A small multi-label image tagger, trained from scratch: depths [10, 10, 10], adamw at rate 0.0037.
Rows from block 6, named by matrix and row number. Rows with one number belong to one channel. Each number is 128 + 24 x the weight over the matrix's rms, rounded and kept within 0 to 255. All counts start at 0. Numbers have three digits each.
# conv1: bottleneck pointwise conv (model.blocks.6.conv1.weight, 64x176x1x1), inputs 0-175
# conv2: growth 3x3 conv (model.blocks.6.conv2.weight, 16x64x3x3, transposed), outputs 0-15, a 3x3 kernel for each
conv1.12:088150128116069136094129116132112108085129120117154155135110128147152093114082152141146150111126123069125140132146106117123130133140116119087145124110084123091123129109145113101154124152091101131125124105105101146103150129160139126132082155130145184130131119149175120151161133117137085148131167129141086128141138114149188191141085149177111096134123142106102111117081109143134134127126158119131134137112090119132131137130118121155131114150120149163154137147129103169099160142094150173135114142138144113175162114164142165137154132
conv2.12:135130123148140135117130117145157163139165163149150156035051049056067042070055031154142144168171120158154124149197160183215171118115101119099127116130137117116138155160133136142127110088111083099113134134145141110094155147160134112105117099101099117101111148129148141117109130110140136131161175150145143146135127131125120125136141137130122116081079107097095093115122126110095087140130116125131133117140128122132149131124155113122137
conv1.13:120111148123130125111171075104134109138119143117120151160099157123122090125136111147131156125113115080122102125096144127095148148094051135115116149142131111117149114140102129079083139103090117105111156143136132151125151148160158122116131141132166155119139105113116125111164123116168152124131152125079093124155132082135106122128115115107112129170149165141105115123119146112084160127143157147142105146141123117107139115120190112161105120098120153120106137155064147106117162176098171130145103141128132128128103070157131143128161116
conv2.13:105089095152100052155118086148166162146132123160147165118138115134109114158153115127147133154127089120110127134124152115133168134132132111134144113155110145112078147152133148155145097124119119129144114120177111175200097084112092112122131132127136149108121142158167160146131126145134161161115115090142127124131121134133145149127115088117108107130142145082111122107125139088120130149121071140132120098121120113116181103087144142126126
conv1.14:082109092143172119130154110112116170143158134129139126140075113117125138116118114140107127159122155126106134133091138141109112121127119114138156100123151141123131142110170132120100137125103146095104125125115159137091146136126096104127141127128168193159141126159152174122149110099208121104111131152111113109138128086111137093116099109122089120148145106084126154125142136145098148107125098145100125148143171176150133147131085132132184182130137107119170101122094063103185102119101166147070151117139118148158126108123129100178166098
conv2.14:123106095171128136124119084109105089126121117131130124139105127108091110148143147091142107157151109140124080166157141117081107120114109129122104151138119130127117116109122111113126118123129174185166137141143145163163100124129119112119139145133139128104151164148122124135133151144141110110111098114132140137136151143115106109079095098112117105173172153128162153147164162128129138120113105153136092137159129105105120110115136130150147
conv1.15:115125114117146119134134107132117144154183173108169175152081166080114088143136102134155137144105165156137146125113119134127147126167125076139133137103130131137164135148132109153087104134098136113142140136135145108120145141143127142160128138122172163144163142137126144131147129110158151155084117153131136120137156094092130107133138128128156141167106087123116192178169148161115105147159118149137102149156131138144133126098146136113181087177102085129118066075094144109141092103111170155137104137145147127089126113138139115160181085
conv2.15:129120121145146120129113102111114117114113085104105086107084095164120121173149132108132121150150090147124130145127149113087101110108081118118139126129119125112097175156158123122101118079064167177117135154117139146128124120108118115120090103106145138093118144133118121108131156165118112130126135109136126133126117130113104127077073049126108081165168130130158159115122153118125147149122110128124117118142151151148146121119140116135149
conv1.16:083113146127152155137105123136138106136122144132145118120141122153181100148134089152155101146155183153152088147139126089150083122168132147105143122126124096121122157130108142152154136118114140122140179117151140143139159146142147148153155173139130105109072102156154115128113111164128130140140125127131114167116156117112167137113127125131087159167126149130097080125131169094133148113104122129066122125125120121101113132146157137161188163110076142112143080084168132159109090151075115151147110150176110116149153140095176149125139143
conv2.16:144128136160148134158153121125145145136146138102106107146151122146117104145138125108121132143115097160123138154132126172166154167153137113122104114141106115130106137131113157160153149117093159133125179111091159107099152128111165139125171179179139158134131132129090094103136135139105111129126099134106129161155134140100095085141141141141101134139156155112105118164144138139140125156119111152131104120115114119144158123079102151103106
conv1.17:113124143144128148134078121118135164128113143118135097146149097122165142158134109128122117102148182174140108153168139166168105135135123145115117143136141132093156149154150159159075123118152147129137156123134159100136158152110156173164157138170134131126101129137097158115094113176128100093134104151112129138122180097119122125133136135113109108142145149133164084138114155146151137171116156119147106088121104115148135175187167151148065119137110138097161149162169128127151109111125110109127136113098129111150144137090123125137156140
conv2.17:164160163122125131105108115132140170156153160128130150135147149146152122137128117156140149139126148147140148115082099123120140138156163151137144145136121114143137111094080170162174200179178146126121144110103117072096121085094160131124155162174119138118113128133133121117124104101111098125129093116114141160130134154110110111143142145119106131087099109122138158136130148160141127170152154172134133145124146115108126144088121129091106
conv1.18:098100105133104094129113154138140146102107138121106139145149084109123153132113118109098112076135113136131145123144097147133106154108107149115078145127114131091104129126147092109105127132165097120078112136135146111097101097108121130114139093064154106137128123102092117170114166127133133112121099135139100105125116133143135141080116092116084164067085106115133123053113141145143144099169127147099128089142084107094103146146114156126145144091118138145104111117101140118135115129069114111130116141113136138142125108078125153132125123
conv2.18:138151155124113177114115168166157142137140143128115122114118134112120112112107118111112118067121186098134152126126127096107098121117118137104115136115128145103120137137139134132120150154149103117145119125121126125112169162151155156166128136151123112134138121125126145149099112115152145126129128124116112115117125127087106083156158165123130131082081083099079081133112095122119128115136165143125149159108076139127096123161141137135167
conv1.19:115121135120147151141129120134149155129166137140147134140161144135113087115132121117127156173139163114101097103125119117132115115128139124130112119119132119143137189124126134153133152162123136140105126155159149134116137102108111123122083137141130098102073100167150098138073132127127136120097113146169132117090144113165115142140100121156080134121134167170070126140102197132143125086137138122152120093116107100106138101127162155130145146155104166107125107136178089148093115127091119145132142167136132113159177163105150156083148096
conv2.19:154126090122152115112160127089118120096126114094100104130107113176115109167172132144140122161142117142144103166139127162141139140144128056146147084145153101149140143121120165137117117120120110115156136114134137138118118074092154121079169155138159198154104154167090120098159141119132143162089109119117134139086098115132109130125132162101110128128128138111110117142136131147129111133108085123138105082115118161111137192132109176179134
conv1.20:147128137131122115091133152114149099136147126165146128085116100131074144091118148115112125086156166091122149137154119122126117127076092120146104132093149112107111110117107108111145166122145137115122156143152090176116123148161126109101125135091134137118122112150101170123124144142118146108109120106082104140105095125135110155103111106135107153120143131095211141142069123097093177165139105131106139100097158126178124158141132114117120107127090149143105137139112149106137125142101153119095150122079091163159118129127099125107119128
conv2.20:116132138132099160138121143128134142130116108137124127081111140112128125126121122146129113135107132107101133125143116135109137117125133156161075169111066172092073110111137126127129164156137097099163082116174117131182129150158091140148127096119127092099141136127121141145130103107116144149105131128123108119138145145132119092137133116128152144067114127106102126096121143103115126083109166166113126169147094091135103099144134110130132
conv1.21:135089080153166098136100139112141133161065108144142162133109109160147117129112100153172112144126154134159132133102129096125083121137118122103102129102146135075125104135120100154073148113074128145137134109150142104132126133135165108138119132111129095123121097123106088085131143130140146164108120141093139133121144116156115141164150134152140124149111120099115132156134096113141075120073150143111141115136100133131131100166119124128085101137082140115070115119152122170030096161046124142123146144110104140152157123132106142088116149
conv2.21:118100159125112142143138109131142106091099078069086096115130133148160152141149149121119117129137126108139126102088090117125103126118089113126118118144136128139134140131114112108095112134112109133139109152146110115110120102122152159125169171172130148135089120143114121124086085087103119105136150125148149139143140119115102118113085086142152144172161171123138124136136119127124121152134083114143134096124139092074160088063079094107081
conv1.22:103145131128116113093131132072134155133130131108083108107125129120155113125123133107112080139141122159129132151131126108106141142091147145167147114124183070132133119085132135135146090053097143070112118127088096068133154114130102118081133105134120133099145141151126158144107113124118127116209097123132135109056096110131147099164155118073145143087125114149136107132153138101174117138089097121125136085153144169126120163153115108092154189104118145156130131107113119112190121136103124106093142130096095123142157120105099098117137153
conv2.22:116137162108104141124133125136136121117115136126158159142144143133136132138147141148127107081093131123153129087087089096106119104130155157104074155143154126115158090108101118135142157166162154148143122132134124127130118145115114135124100090090123118139167137133140139132108114119140128121129119147134151164169201183151173140117113104110117105114110107186186170163167152152151160098143147134109117156120098121136112129146128093100092
conv1.23:118120099140109125151108157124169156114129144098111158158141071120138160147130107078114093107150086132156139143144102130126099121125140153131079088125116119097094121095136111142117112109162110095119113169120143120123112086123085127093136094087116144099129150104092136141118142172121132113135089185136104135134139131111131132117134099102112149096132115140121087112152139141159176125145099092133130124116094105078076152122114193144104122095119117122130126153136121114112119110112112084095079117086118153124120137079111136144126116
conv2.23:119143129077116132098134174144115113127118107087075090117114103141143111143152137102099124053137168115129111127098115115111140134124126113100138096099133124146137109098119134137143151161182127109099161123077146119111170157135139133136094122129113103160137117143132119127113107130154132134141132129120135138140130127122128096136141151158145140105089080123100094124098106102099121126157155158114150172120100152126089136149097148146130
conv1.24:131122120143143119103130107109140161123120166110161119181171082151174100133134173147093120134130138109099148121110152118133135158167080160102137131136115111115144183106126152134089097110093126100131124125144128143166151136118129157158170145160166128136130163126149139115142135153147140113100105152145145148135147116087157109113110142138138121151153128082126102124145178092165150128116179156151142109137098054127157166169139132162104123150092141106125123121156149128139116155115150110109118120080143083127146149127191121176145120
conv2.24:143119140123123121101104086148160173150154152157160134126120120141134127151137145114093150125105131136138125150107098127117135137153134134111128139128139111161138125110097142143140180119094188126126173133116129119131112129123132084106135140167123153119134126131115055103090095127133088115153099101111132159159149151097104130117138126093082111114149151152178158133132151125121130154137119163146093124131127146138135104055111142099115
conv1.25:099125132131144160133144116065103138144105082118078113118115114126158132139121113127113102141141162154111134171132121100112112142094125152137142126146122095148124134126165121106141134111103154099124145107080125117138141135105092139070145153106132133119103097158161097146105148113107120141148085095134137094093042114068094088104153069078100148116132125139108134133117105125139099124109111129125106115123149160106106140132085111086119171095107141179109131094085134135141126176072126074078131102116086119106138075141121066140093150
conv2.25:129179162086141171069118172143119118126104137140136133164176191162171169178191183127103108088117136085134170137138147118134158128117155151135095162155145142153134095099126113112087160144124136127146135151123153160139143148140108136140114111125132111139145113128151131142123100088116141105117133129101117141119143147142164133125123086154157122116131109148146159162166158163180188113155150135127131128125118149152107128159120090131122
conv1.26:098129155122074121089165089111159147079120142132145125151145134134171107076062164151154121070094102091119129143160134134154109150132099156100129135127099136115131089143157141087121107156114097131136133101122111148151184165150112148165158133130132132140119133134132125158155115128098107109105119145088115093147129099130131135128114144147155115103135106094134114081118155117142146116137176180124159131081135124118120143126123144160132141132091130150136143143125110164107179169103160157138134093126111095123102131132129145136140163
conv2.26:165129150167141140145115139161172179162169183162159169141137125133117133138126146135144109127102086128108149154150122149149138119082105130113125115116121127122159142155120119133136102106090156129141186168182151149164120125100096107113115126153100118107104123134145137127124117138130121144131124143172175185142145149093086106120133129105103089076086096131120128123120089106124100180149125143134122117133143160136160153120157156142154
conv1.27:130105122131100147111135084120106106128162116109113163125110119147142155129128136136154150135135142133107122136137143165115092164135129147097138177125120150140107106150133147124130115126130109132103063091111124090114136135141120153099116100114100129094067106196136145101096123133166075108141126136147135162105091078140088094140129126118107114124130091100130172152131111149140156133147130119138096191124152126124133135129152167141128178110152104138164117135114079128164118136107092119139074150080115119116163135149128105137126156
conv2.27:146160092160161118141139126131132156121143167149168148120094110111086090143101128105106135105149146148161112156166143122147169093126122097143145140152158133150159109108116089084101120126160158194174162165116175145084067083102127142104146145121088120125081138151092116130166157155139098077096141158094144171143145161129115141118135111098137139122159172142150138155143128160136111092092086133128120137122156094108104124123117141126141
conv1.28:131107134124132157129124147125147109133125167136133155165141134166107127103114126147157082127157116136156134068082147061124161107154092139142089085131139118129147128114150076114168109110132112125158116148128107096119080066132121131126133098141110096174115143100136159116139081125130125144135118149073144153138151087143131130098124133139109076166145091129109160106121125094105150100091098180103075121147131117143101068116113117140133161122176096125160128134125099136140120145104083135113083148165162123139098164093133173127159162
conv2.28:154126119179151124148117090136130116108118138138123117103118125069095131121156157076101171141141122139156109117088084143144113116130104057071151048142165095153163182162126125120120123124145161142122116112083123100089129128122124104132122128120125116098112158147115128155129134114107092098154149139138122135141113111139131115066099108123116108171173141129131128132129103143139127172121131167159136104136151131137150121099130155125101
conv1.29:118147125116151156133162080133112088128136129166129149125108067137117126099107138142194155128112122140115116150122137151139080109136128163163147103130138106119107163124113138154127109153177112089143143168133084149127107125134123090088119117133125088080121122110146104141118104120127101130186147104207110117076126102114132133130149137155113160154134155154110118152121181105117100136150138126120118115133105136120110140130139134149138084072108138132114091102139140093109078134120119124105128097138076144109144129127154136089106136
conv2.29:155133119157147112161140118146133124118108114078086104107069064102087092112130115144155118136116107134110107119107101106136145107107113108137106124129096117143136140126113140149153124122111109132137122100118118101109148102088146117126187178165140161162100117143106126140184182182111136143140130112146126126110089079122114121145120123138122107164174164112134156134137153163153152113118108124127106138132124118112130147130107147128096
conv1.30:106135130137122120093135116089109146150147127102121123117095103139097135124149113124131114108121115159163079132117130137123125155116083131121132151119135164129120081122164095080130109113124103139089148114161111136136116119133156084105096126096151087126087049120150122145141169104128140165123127138163116122097125126134146139152115149154131107121141107131128126093109138167102144138174156143056078125144132078104091163117133087121105103104082146111110107110128125139125093172086144138134123124147105194163140075166113156131132164
conv2.30:134141113135128109136080092146148137152146143150129138144138121145141126152149124161158094130107114092107157125167129154151107155116116144181136170143062176117077159152160118123106105152151106091097094110112135147116157139118163154139161163169118107156091090102154159119158141136111131115114123090135130130104120125139160137103095080151139121126150134089087094120136144141162147087138188091114169149124122117117109141136098127137128
conv1.31:143136097119087103145152153121138118099117097119121141140126121114125127162110138112105144076143146097100166152157093130127088134144153123093089137106125119108085130108145095133140162155127102152085108126095166183095084101126118138095123110126152123168142130130137145168120128130122107090149143143137084168126129137148175123150108122143142120114100106106132106110144112131162145108132152115096157094120108118059087134144106140129130123130113177138120164128101129118095152119101119168138128131096126123174115115127121135149109108
conv2.31:143154163131127141128133131158143123138135147138123132111108108118128101118114120097101136076140174114146113122141117150149139140135130145105115122126128110118115105104095113118143131150176130134133146139103146125090145142148147145148098087118082051082139121123149151122059090090141146128141152150110123109107145126107118108152130138128135123077052095129111095113107097124118123094120117116113113149127090134140114110162157095142144
conv1.32:135141112137106112103171110127133135129122113131098145126151133185121127142165146143163145132147137141112101132146173149154060129145108144099155150163094155120134115150115110127077126137115153136145127093076143159129112114123168134151092119104165140137153132100114097080124146128138152152127129124141177105142125139123141116150159103092129164130092139118141094117131165174124132133125146126154143118124152147097149145150169110140094131143112152153062129116125145182142159170091112133140100120120155032137143147147134141167118134
conv2.32:146108100156136076149129080158150154153139122117118132147100107130096097149140123124126113101102114111120126100099099065078090118106125141145142145153132142145133105101104131125110128134105159170142126123129148154128128094116136108130166180195145143122141112111122110092124133139139136145124119124168191176175129128135118118103115140124111091146145127151159171141131152113135127147131092144144143109121142124098106123098110135100101
conv1.33:124085135126031129117142141156160125037098135147134180144143153088125097131067115119175126073123127084141104099155108127133105146108113142105096147111055147100127135158170076123145145136123112116116107120143153114104112147144140134136150115144154127142119118093132122162153099101151120101133130138131155132103125131144125127138106141114125115114096101071109148097125128137121134088148146142119118135154063136093130116135131144137145141129125132160113124164114110136112150118131143149162125132162149070133135140121137120118125147
conv2.33:133118138155123159166153156198180169162140144151143150105111129122127153132119173100103120117098126141128132119114114113143100098113100116097136103139138119115131185168140143124120145134162139135146146140152130114114129132129110106098091075061134101111143114113135134124106128123103105121163172170114106127127133141119148145142154152107118104097095087115107111081091089103088089160151126144135130157143127137130144117129141112126169
conv1.34:116133139099151129106091131111091088152133136121135096136092091120105121142100161126132108141166148136110125110131130134124111107149144095135142121119155139148094142118063137139103083070129104104117177138164085145104126106140126085119139150135128143087142082141131122114165101154119113121087148120137113173041152115133125155123114141147082126141136139098138140149084094146108128171160128123096160148087140108161140178083173120154137110179098159108127128145162129137105106128095142103126106077132117081105115119149127118115126141
conv2.34:103069122145111112142105126119118108096109115082111110148115107136146113116126106149162124171102065152063077135173122168136086160113110138158121151151065157129057110120142100119122137137136129125091113117125105095136126117134116111120123136132158143126137131127110121151151132095143118101126119108149131125144133140109145141142146107136134135113132158099094123130116138135151124082057099144133107136172157102161163109137154138133140
conv1.35:141140137138125157144139138138124105116124075141155126104091154100117119172152111119136129115127140097122103113131101138138144134106125123167141147135070093133168159132133139139141143144181133156105137137112140130106112116109172137125097148179155128145139158116178129111166095137211114139133120131068107157137131086142145150114040116115086123173122146119118154153132136178118119133161111143138069149157118099116166120108134114107117091148106108145131128115126107122155130116116124123100112122155145174100108118142154164181137091
conv2.35:117101122162132099161132101139152141119121100114123123136143138130145155130124144122153147156140107146146110143137150123107120128196163160152172117135135131130096167158167172152148146136105102102109129136130127131143083116104135113111124121135135134135102134127127080070157176179159149159141188172097099092105132123129133156160161127153129107164164155136133129131128137093098116132101109108134140059105127113106141107076123155126104
conv1.36:146133150105130125120112159112105107125126140088134129101117103153123133110127138117135116121092104102147064165161105139133135105095097130139142128142139122132124093122057150098150111084143070114061148145174116125135105116154150103119100131114146123094148084148126125136160185123140175145112126129153120145115096147102116123125094128132163145129134149150143148106157161139134118109169099143073141129140152159116125117085193108102139126123069141091089099095174160163121074182129116119148174125101136147145108117143141134111139126
conv2.36:116088060147129084166123127116133146117139139118130136133122115134129133170166151152143094135095087117090165155144143082073106128128160115128136158136105161073080176150145114111078102134112110123119107098138131155170130086086149101116190155143121163165104150119161169136165128131093099114113129101143131129135123122124148128117122107128120113154140128111103093116112124139138118119138146133120138177129130110108154141116113171177171
conv1.37:155130119156118094151134135144153098122133084145159108131135159115129114149100118111139171149146145142091153128128103129107145149157163110142111114105160108156110154128112127121123165161145161167095125147105132104152112105157094095150118155158144145103132149132155163108127100137158089130092130131162097156075149122160169156162120164160085128084078105106127121131127120116114134125161148136132129089091129161104174111116137089146127106162131116099110141125116141092154111123085125129116115123137092149140142086099158164113153134
conv2.37:161103118150137086110129088091114096110102062059054045118131105106101112118081100145145115138131065126135113108121111137117108117121126103117116108141137136119098119145160136118136102098110105108099121115081090088055138134131116090100093099114150170140129152131111089108111149142123119130121149136117119110107147136124118138156125131128107103133148140102120120105119123126126132116112106075122124040113118099080134141100142174138150
conv1.38:165125119121089110127152117115171094101148109161119108128137099159167160094126175106113125112104147138131092139168134088171138131143148130106137100107080101141134134089115097129180125174114135162144110159112110151092107108136109104131112138105119127138120121182128148119096139142079126154107127141131116121148130159150126130103125133135165121136129107108137115150135134136177149127112141125140162104113131115101119130109131163137147098122107146141157148087175088153119129137152116146083117120123096088088172102090153144129095130
conv2.38:157112061131130055108102074140148150144152143151147121167134104175124106154123142131123064145140077144145094153143117152162134159155118074099091071121108145146127148154117151137117124101122151112122157116130145107111081065085119100119140130155079125130097110118105108110121111172122111145124122107166161141152135115136106101102118114085101103105094121102080118120099104120123116088113059094114082079122126166127092155136066149134118
conv1.39:136115145122167120116145144111138103123169130123164119098101151117123119127153119162126100138087136094166127103105148145128152100133135110119121118132159120142144071091107130145176117119148136134125131143134117125124095119142128103122142144147151109124090096154186142145159100119192122118102118145125094152092126080154131177143065145136068125179128132150129142123108139184095114133139142138099092142144151140157156096087167106130186151099128106107133058119122121102152104133137126132126124102161138149083118084114130136105150128
conv2.39:142092107190123064152114087113127111116124109108126116129144133104107102122116110148147118154113060123097126123136116128102108101107136136132107130156114134099085150152161155130138108096091121129131109127122110128138130132116150111101139133120116148122089130150115110126167169161135106111129129108111087104108112127132138153129128142103108097144161143128132134111113105097101087130110143085143155102127128098116180119091102150151122
conv1.40:136132129137120123106154150126133130091127133154136115134111147108102128143074168126094139083148148138129140179170083083113117127135127116131104126099126111120109130111140098093143134134081125134076156126131119161147127140172084094123139155133136177124125102118109134152120131103106121122111139119108134139093132170154139109152104134126099120115101099096174133085070101154095155152131121140078144124118135146157086171131111098134166132113079131175081122134082169132128144162107137132121131123101094116151115108136136118106139149
conv2.40:116123148136098139116127140133142140119122132132127121139136132124142119112114110147144100119120115113129148113170114141168113125112137157151091165134072143087081143164163108123126147134124115107128104138151100112119126147143108140140111091109146081083176140086114135127066102103098154125121156121117109088131148153133144143159139116114136134100089090098121133108134149123130144070112144114106128142154126120156127099166163100113145
conv1.41:125147128123145144121133147094078100102108134107109148100101126146092121105115135168116121103131153102119119174076155112077143143102153160156148153158162146106136102107117149155110126121121097084090158126162095170160096159143137154103145131107174075144113141164143148168081152129141154136144147115113126122159123122116132119122108123144157116154174145159147145174124106127092127130114174141101120140153166109131125149147144116121115117145120160122125147173130158136096102168167133139119142141099106151143108137141119129142141159
conv2.41:114085102133106111169116117153151153138134141137129132116127129139149128132134136093116118106098133101116175109133147119112152123114124105065074144108086182107098157153138134149132161176159136121132113136150131143178116097123113112149132121145087114142090093123144146104182159159139115119105127136061050077099075104122133138124123100126145139102130132140134140113100125101092110112130154108118134184139114112119121131131119153171170
conv1.42:128116132154118120096141140060108118111099128097112111110084106139115120096107169136106133092139179110096126163148095131116108159118091144143131118131143114101130116098129129088148135088130134114093150118125097125147155152160137118108098176123155167131176128091086145157157131125135136117155109113093132118120121118125122096078129096092083165123097158135166141129080124100102128157146141156077111134103112151178137172146156148138127134139111140163100118117099170130142127165096168140148143110144119076130125130153128155152097138
conv2.42:137150158166125168173129175145148144133124128145145136124120145107123143121117121183163095185133128160149153161134117142123140122152164146165094173117108149069100121084098134126132164171132111089137113122171117151178081103126069125148139116118129088062160147104130142151134135139123154153131146084141112077142142128136138107105138150100134140129111110136140138126146147115113142104090156141108113145126101119154145115153175124125166
conv1.43:127126108146138120129142127103130115108150122120139141124103123135145141125114152081112120082151153100084174167130077133133112146116125136126124108108154099101113133077153102126127122124122133121097096147125117117094122133137100125049142163131109147113158181120090180141096087102130067069163120120128101148117110135136125127123140124145116109124137128100131141096166092092182138119098138112108115126136135155127105138158114112109132193088112153155143159097127132106153132113098143136120117086088105108152121130127100114159137107
conv2.43:104127137110083130127120121148114108118110139127129116127130131108119103126119131102104153081149184142142091119106108140092136138148130157104133141105153098137143081073107160152156149136154166161153138131124133113119100131125111133115136091101116064095189134116147151128092122115137136122150141129110126125139160139113116110116132128125145128119093114164152124131130124128107129097128134153097087165130081127143125105151139096122122
conv1.44:144128141143114148150123136114130154078153122109141141169143097142124120126089133133130110143124127176147131112151085119121127142139116111134144128117107117128129163140115125149177108105135122117089121122142114097149092073106107142092104128099124105114092097140130113115126139099137114129109103131167131077112097118130120073110117177117155098140138098125118148127169125116135151078123193127162102107141116083091150098086112160149146130142095093064116093145125130118116112151084125146117143152162134140160181104063123119123144176
conv2.44:141158129106148122060128128109108110114113116107104118134145158137130139126114121136120117104152150103146148131144140098141168120118135102115143083113159101135151170145132097111096162150145110079118137105063119105084145130155132120134085112130114153158075103136139101090097120143121103137157147121095098123123138133157163145122104152132116131115117131119112099144116087159152105165180146077136159087113164146089112152115081145156135
conv1.45:152154145130126129141158132135099154113128151129141135116139126152094133126115147133129143110118129156121092114110099146152127149136117139147123134128088209147141149129159136143126142160181082141098154155167122135135107065110164082103131080131132154132092109142165130139137117108148141170146128110177126132095151106144111126155140168136120125104096154161104100101128140101099083111125111130127133076126159149100135093139154113116132163139114147099080149086161170167121128181099086134115140118133141161147131114130139128114136140
conv2.45:149125066164167073138155097128131121149141120148156140121134135089095121102098107157151104135115076105120150123115099094097105118135105114139147115116125111105111141129131148134115081107075058079085086088099086104105152138126140121126171155154150176160063091128109100077118124143115111121138143098139137136086107094127139141110089137146120113136147141112127134133150147166165154117149156104165187089126159110108179171126131147156124
conv1.46:102104123119095143116107107132108164081112134113105148106132130139125136101044122131152110049103082140159081147142121130128121107145103101095098118101109128116124100145123129117108089123115114141140119123120136128140151133113149141162143104119138150167132107154153096161171103131129124154102138135137112102141153120126167150116093134118106130133114162163087119131083124125132108142159127183133103123077146081125179129099154113141132129138119113147154108139148118189103120134080130146135116122117136113137128148161151149115140119
conv2.46:139125122171141113147121095129155147138133138160148158148158130135158137096122106130150139155129118133131134140177142148181145121116108150131153118138154109096170152159136156156141121131115134107086147138151118106105160160166133133134124128148131128117118150121111100105098105100097092105097105111196175185158160152095099115150167179132103110133118108123141166140158156129145143187139121167153154144159183107114167138098149146122127
conv1.47:100123058093125103120114139138153129148131109154094160125122125153134107117136128144154155185140156140152114123091160138097076118134120070121162112137093100100092166149123072114130118134085154146163092106125111141136112124138119123156092127106107140115125106127102100090134157064096162172129177111131150103112117104132126143117124078156104156168129144132158133126117158159125149129150129131123134128127145130105125138135130105129140126151131135126107132134127108128117134135091145125137134145116128097129148103139151132131170127
conv2.47:145074084170137105157146131138154131134116095083073075133118117130121145140141144137162114136122099109122142091106109093113098103121088098149146141148127139128127138121113127111107093119115164157142109121147136165148111094129138109112157142162152164138113132140083099124142117132160165157139162160166155132154147121108121115094107082098134106142136125106094122123120140125143134133119094124119109085082107120080060088063042098071071
conv1.48:138135108125139143127147107101087132121095115113110099112148122113167120116091170114084140136146148095107155164128134140101111148090130166118150173141099118117143144108150133131115117131136106125109130160133114139156164192076158138102129167088167136138115123105153118151112164119103131122113140133118143065112076113082115111085124109088102147115085141141120123093111111159132137116134161186121108110100132110091110105110108138110127119092098190130123162117141096139078149180113144089107105105121129092103135106138116109156133139
conv2.48:125138123124148140076123165172150153157135153170138144151165161156170155135148149107097096104139140089146169149141127138142121111085109100111119143112114148135134131117123123140099129142142138125164132142144141156133148113113142136119175176163088089124105092100136130109132116120153135129135138136142145125111091121066081111113108124102134143081081107131104129139133115139155147117122132132137130163114113152133131126140132109135139
conv1.49:158135113122144131168088184154152168150122132169178134128132130111127104138126125118174158126117158128156142141101134063095152113091124096139128149104142166140142157154124127134136141162087116143148146110136115132141133124148159138143129143130127096126097114153136120160091149147125142110100158123135139097098140078114082143152137138173118136107073117178150125127102091086126091115108159138123109098121106114076115128128115104134088089170124126136070174153095125139110146143121117122149112152139091167131163097149118152112136120
conv2.49:145087084155113104115144141093106112099095102089085094118147159147157170139136152145153136132123117054112151092099149087095128129141147134145127158124117154118108115119127122105087088098099106112118098102119103092114093100122109129122132114121127152148094117133105095099106096094145163147133169160108108117103099106112089083078081094105144130106139136149161141131141128112116126150150149132153173103130142107089122143110111127151132
conv1.50:115136066143137113097122134107153131141151112152137117120111129173145104148149127137160133173165163172143070173111159108134019117144096119124164116150110125108122140126107095117120130119093116160116139086151120141146134113132149122113104164109130122114139108128125087087149135086089150173123133117144156112113129102143134129135137131150112147147099143128096109114146169148128110119141126144131132131106149118115132137128128129144138145115113140138097102104139125170134103140080117146116091122130100092149155102137115138126158150
conv2.50:159138100167144112142128093136144131120119108092084090147128122127116124140133133125115102140136105104129112124138116118142133132143115122155144122157133140131137119110116142127122083121088165144121142123121156164143142096106158143136200180201145154143113124139098087092134138145169153140135138118173180152124122097097097108105104106148148121153139129110100108133134144140154141140130112128142125079114127100093122114101085109086082
conv1.51:117135151110135132123171086128163133099135151118154129147168153121131098138129130157148137126105134075084117059122170124139144139109136140103122142150132111142136130164128135100104145154114112129097126143125152131161098109127102120134153107178184127159131130110177129128136116095145140136123112125157151134126138114155122132153122160140104118112114148107116129086108168115085114112138105138153141131138146136110162075141180144143109118118112135055078133129168162128118165142119147144139128116129163111159117121159106122143186132
conv2.51:154092135159138089162158075141167154148168146144148143119160149140129134146131130107133126139126090157122099112070100102066107139134131105126141102143137139168121132124143140124146090125118130107116135115094102131111136129123122075091164150149133170145121157169118115110115114134135126146137125123141148142129120102170144158167162156115093091123124115095101119093115133104106117121108108109134138108131141147107166142073130177144126
conv1.52:061102132125133179147104154130112091073160078116111110104100154112111143121108133140100135160159127117154102153052092083124165144120129118161117141124084069155129125095132133160113151146151159157118129122128110144145122116099144097144111135138142185119133081141150102120130119089167118117130143128120152114125138156131149131133120105119105095169167104134091157141083099154132132119114096109105117154166147105140095125106103161112175136140138143150155086126098088150143118121081158125174159160134141155141120091175133141130142113
conv2.52:141134136142142121128115067104120101096094102099109114132133130140151139149138115107134129145132100113115126126161151142161108120119129127083100145166135141124088155164165137135115098097102139146152135132137142136126091103107141141099148128099130118132152140125157160164140136135107090078075069087069090093101116126139146145115109121126134124168170166154159142161159152154138145113123127089114133091133141124127130109141144136147136
conv1.53:120126085111160127160104133124156137132113120165122183095133127149136112119108114149151148179133148114153113098087150120096122132127106104114133132120108101086135153140114098134128148120101186126155112115134156104134115081122106124150137115089128119182114129151135123144071150077141149149117171143105150105130127124147123127121130084133085116160167094125182159134095135125083132122124122127118102131170125115113103138159110134130120147159142079128100114144132118122122121136110115144165153201176127145129142121136142114124116139
conv2.53:137110103151147105167157137110126102118124095101097092103095098119126153132143150098164150130140065127120130094089102067071096071082086082115101114140110137127085130140130097099093111125102151177164114138161110127144128125139147124117132126125170177157120163157097135143128120127114152168115148162136129124136134122136129097085086100101131129133154144131141144142132132138138136140126120147148122133114093148121097136080055120083064
conv1.54:091101098140081117104116136094176103101126143113112157128098096115112139112091133109144130127134139112107179133139070151130093115097100129128086125076147133078051114103125078151100119151141111127118124151107099147082106106139143079107132106098111159112139125139098155127083147135125120121125109123100121142124130103148120152135143086107129146152154113123134114149117118109133161135135118109118113088154103132127099168151141133088126132119152121164128137119122127129137116107088101134066109144077142144133142118099101136153125089
conv2.54:108136130128097131161131133155151134113119114119114114093109145110128138144137140122114131076136187140156136100104136128099133113123123167147118152128139137121131090094110142129126158146148116137151116125122111108120121143129130157142141103127130109147174148169151170165096115142136132147129132148134133132140154147110091078160150149152149127116111123090080095048052101097078128107112148151105112176127092127127099113149130095105118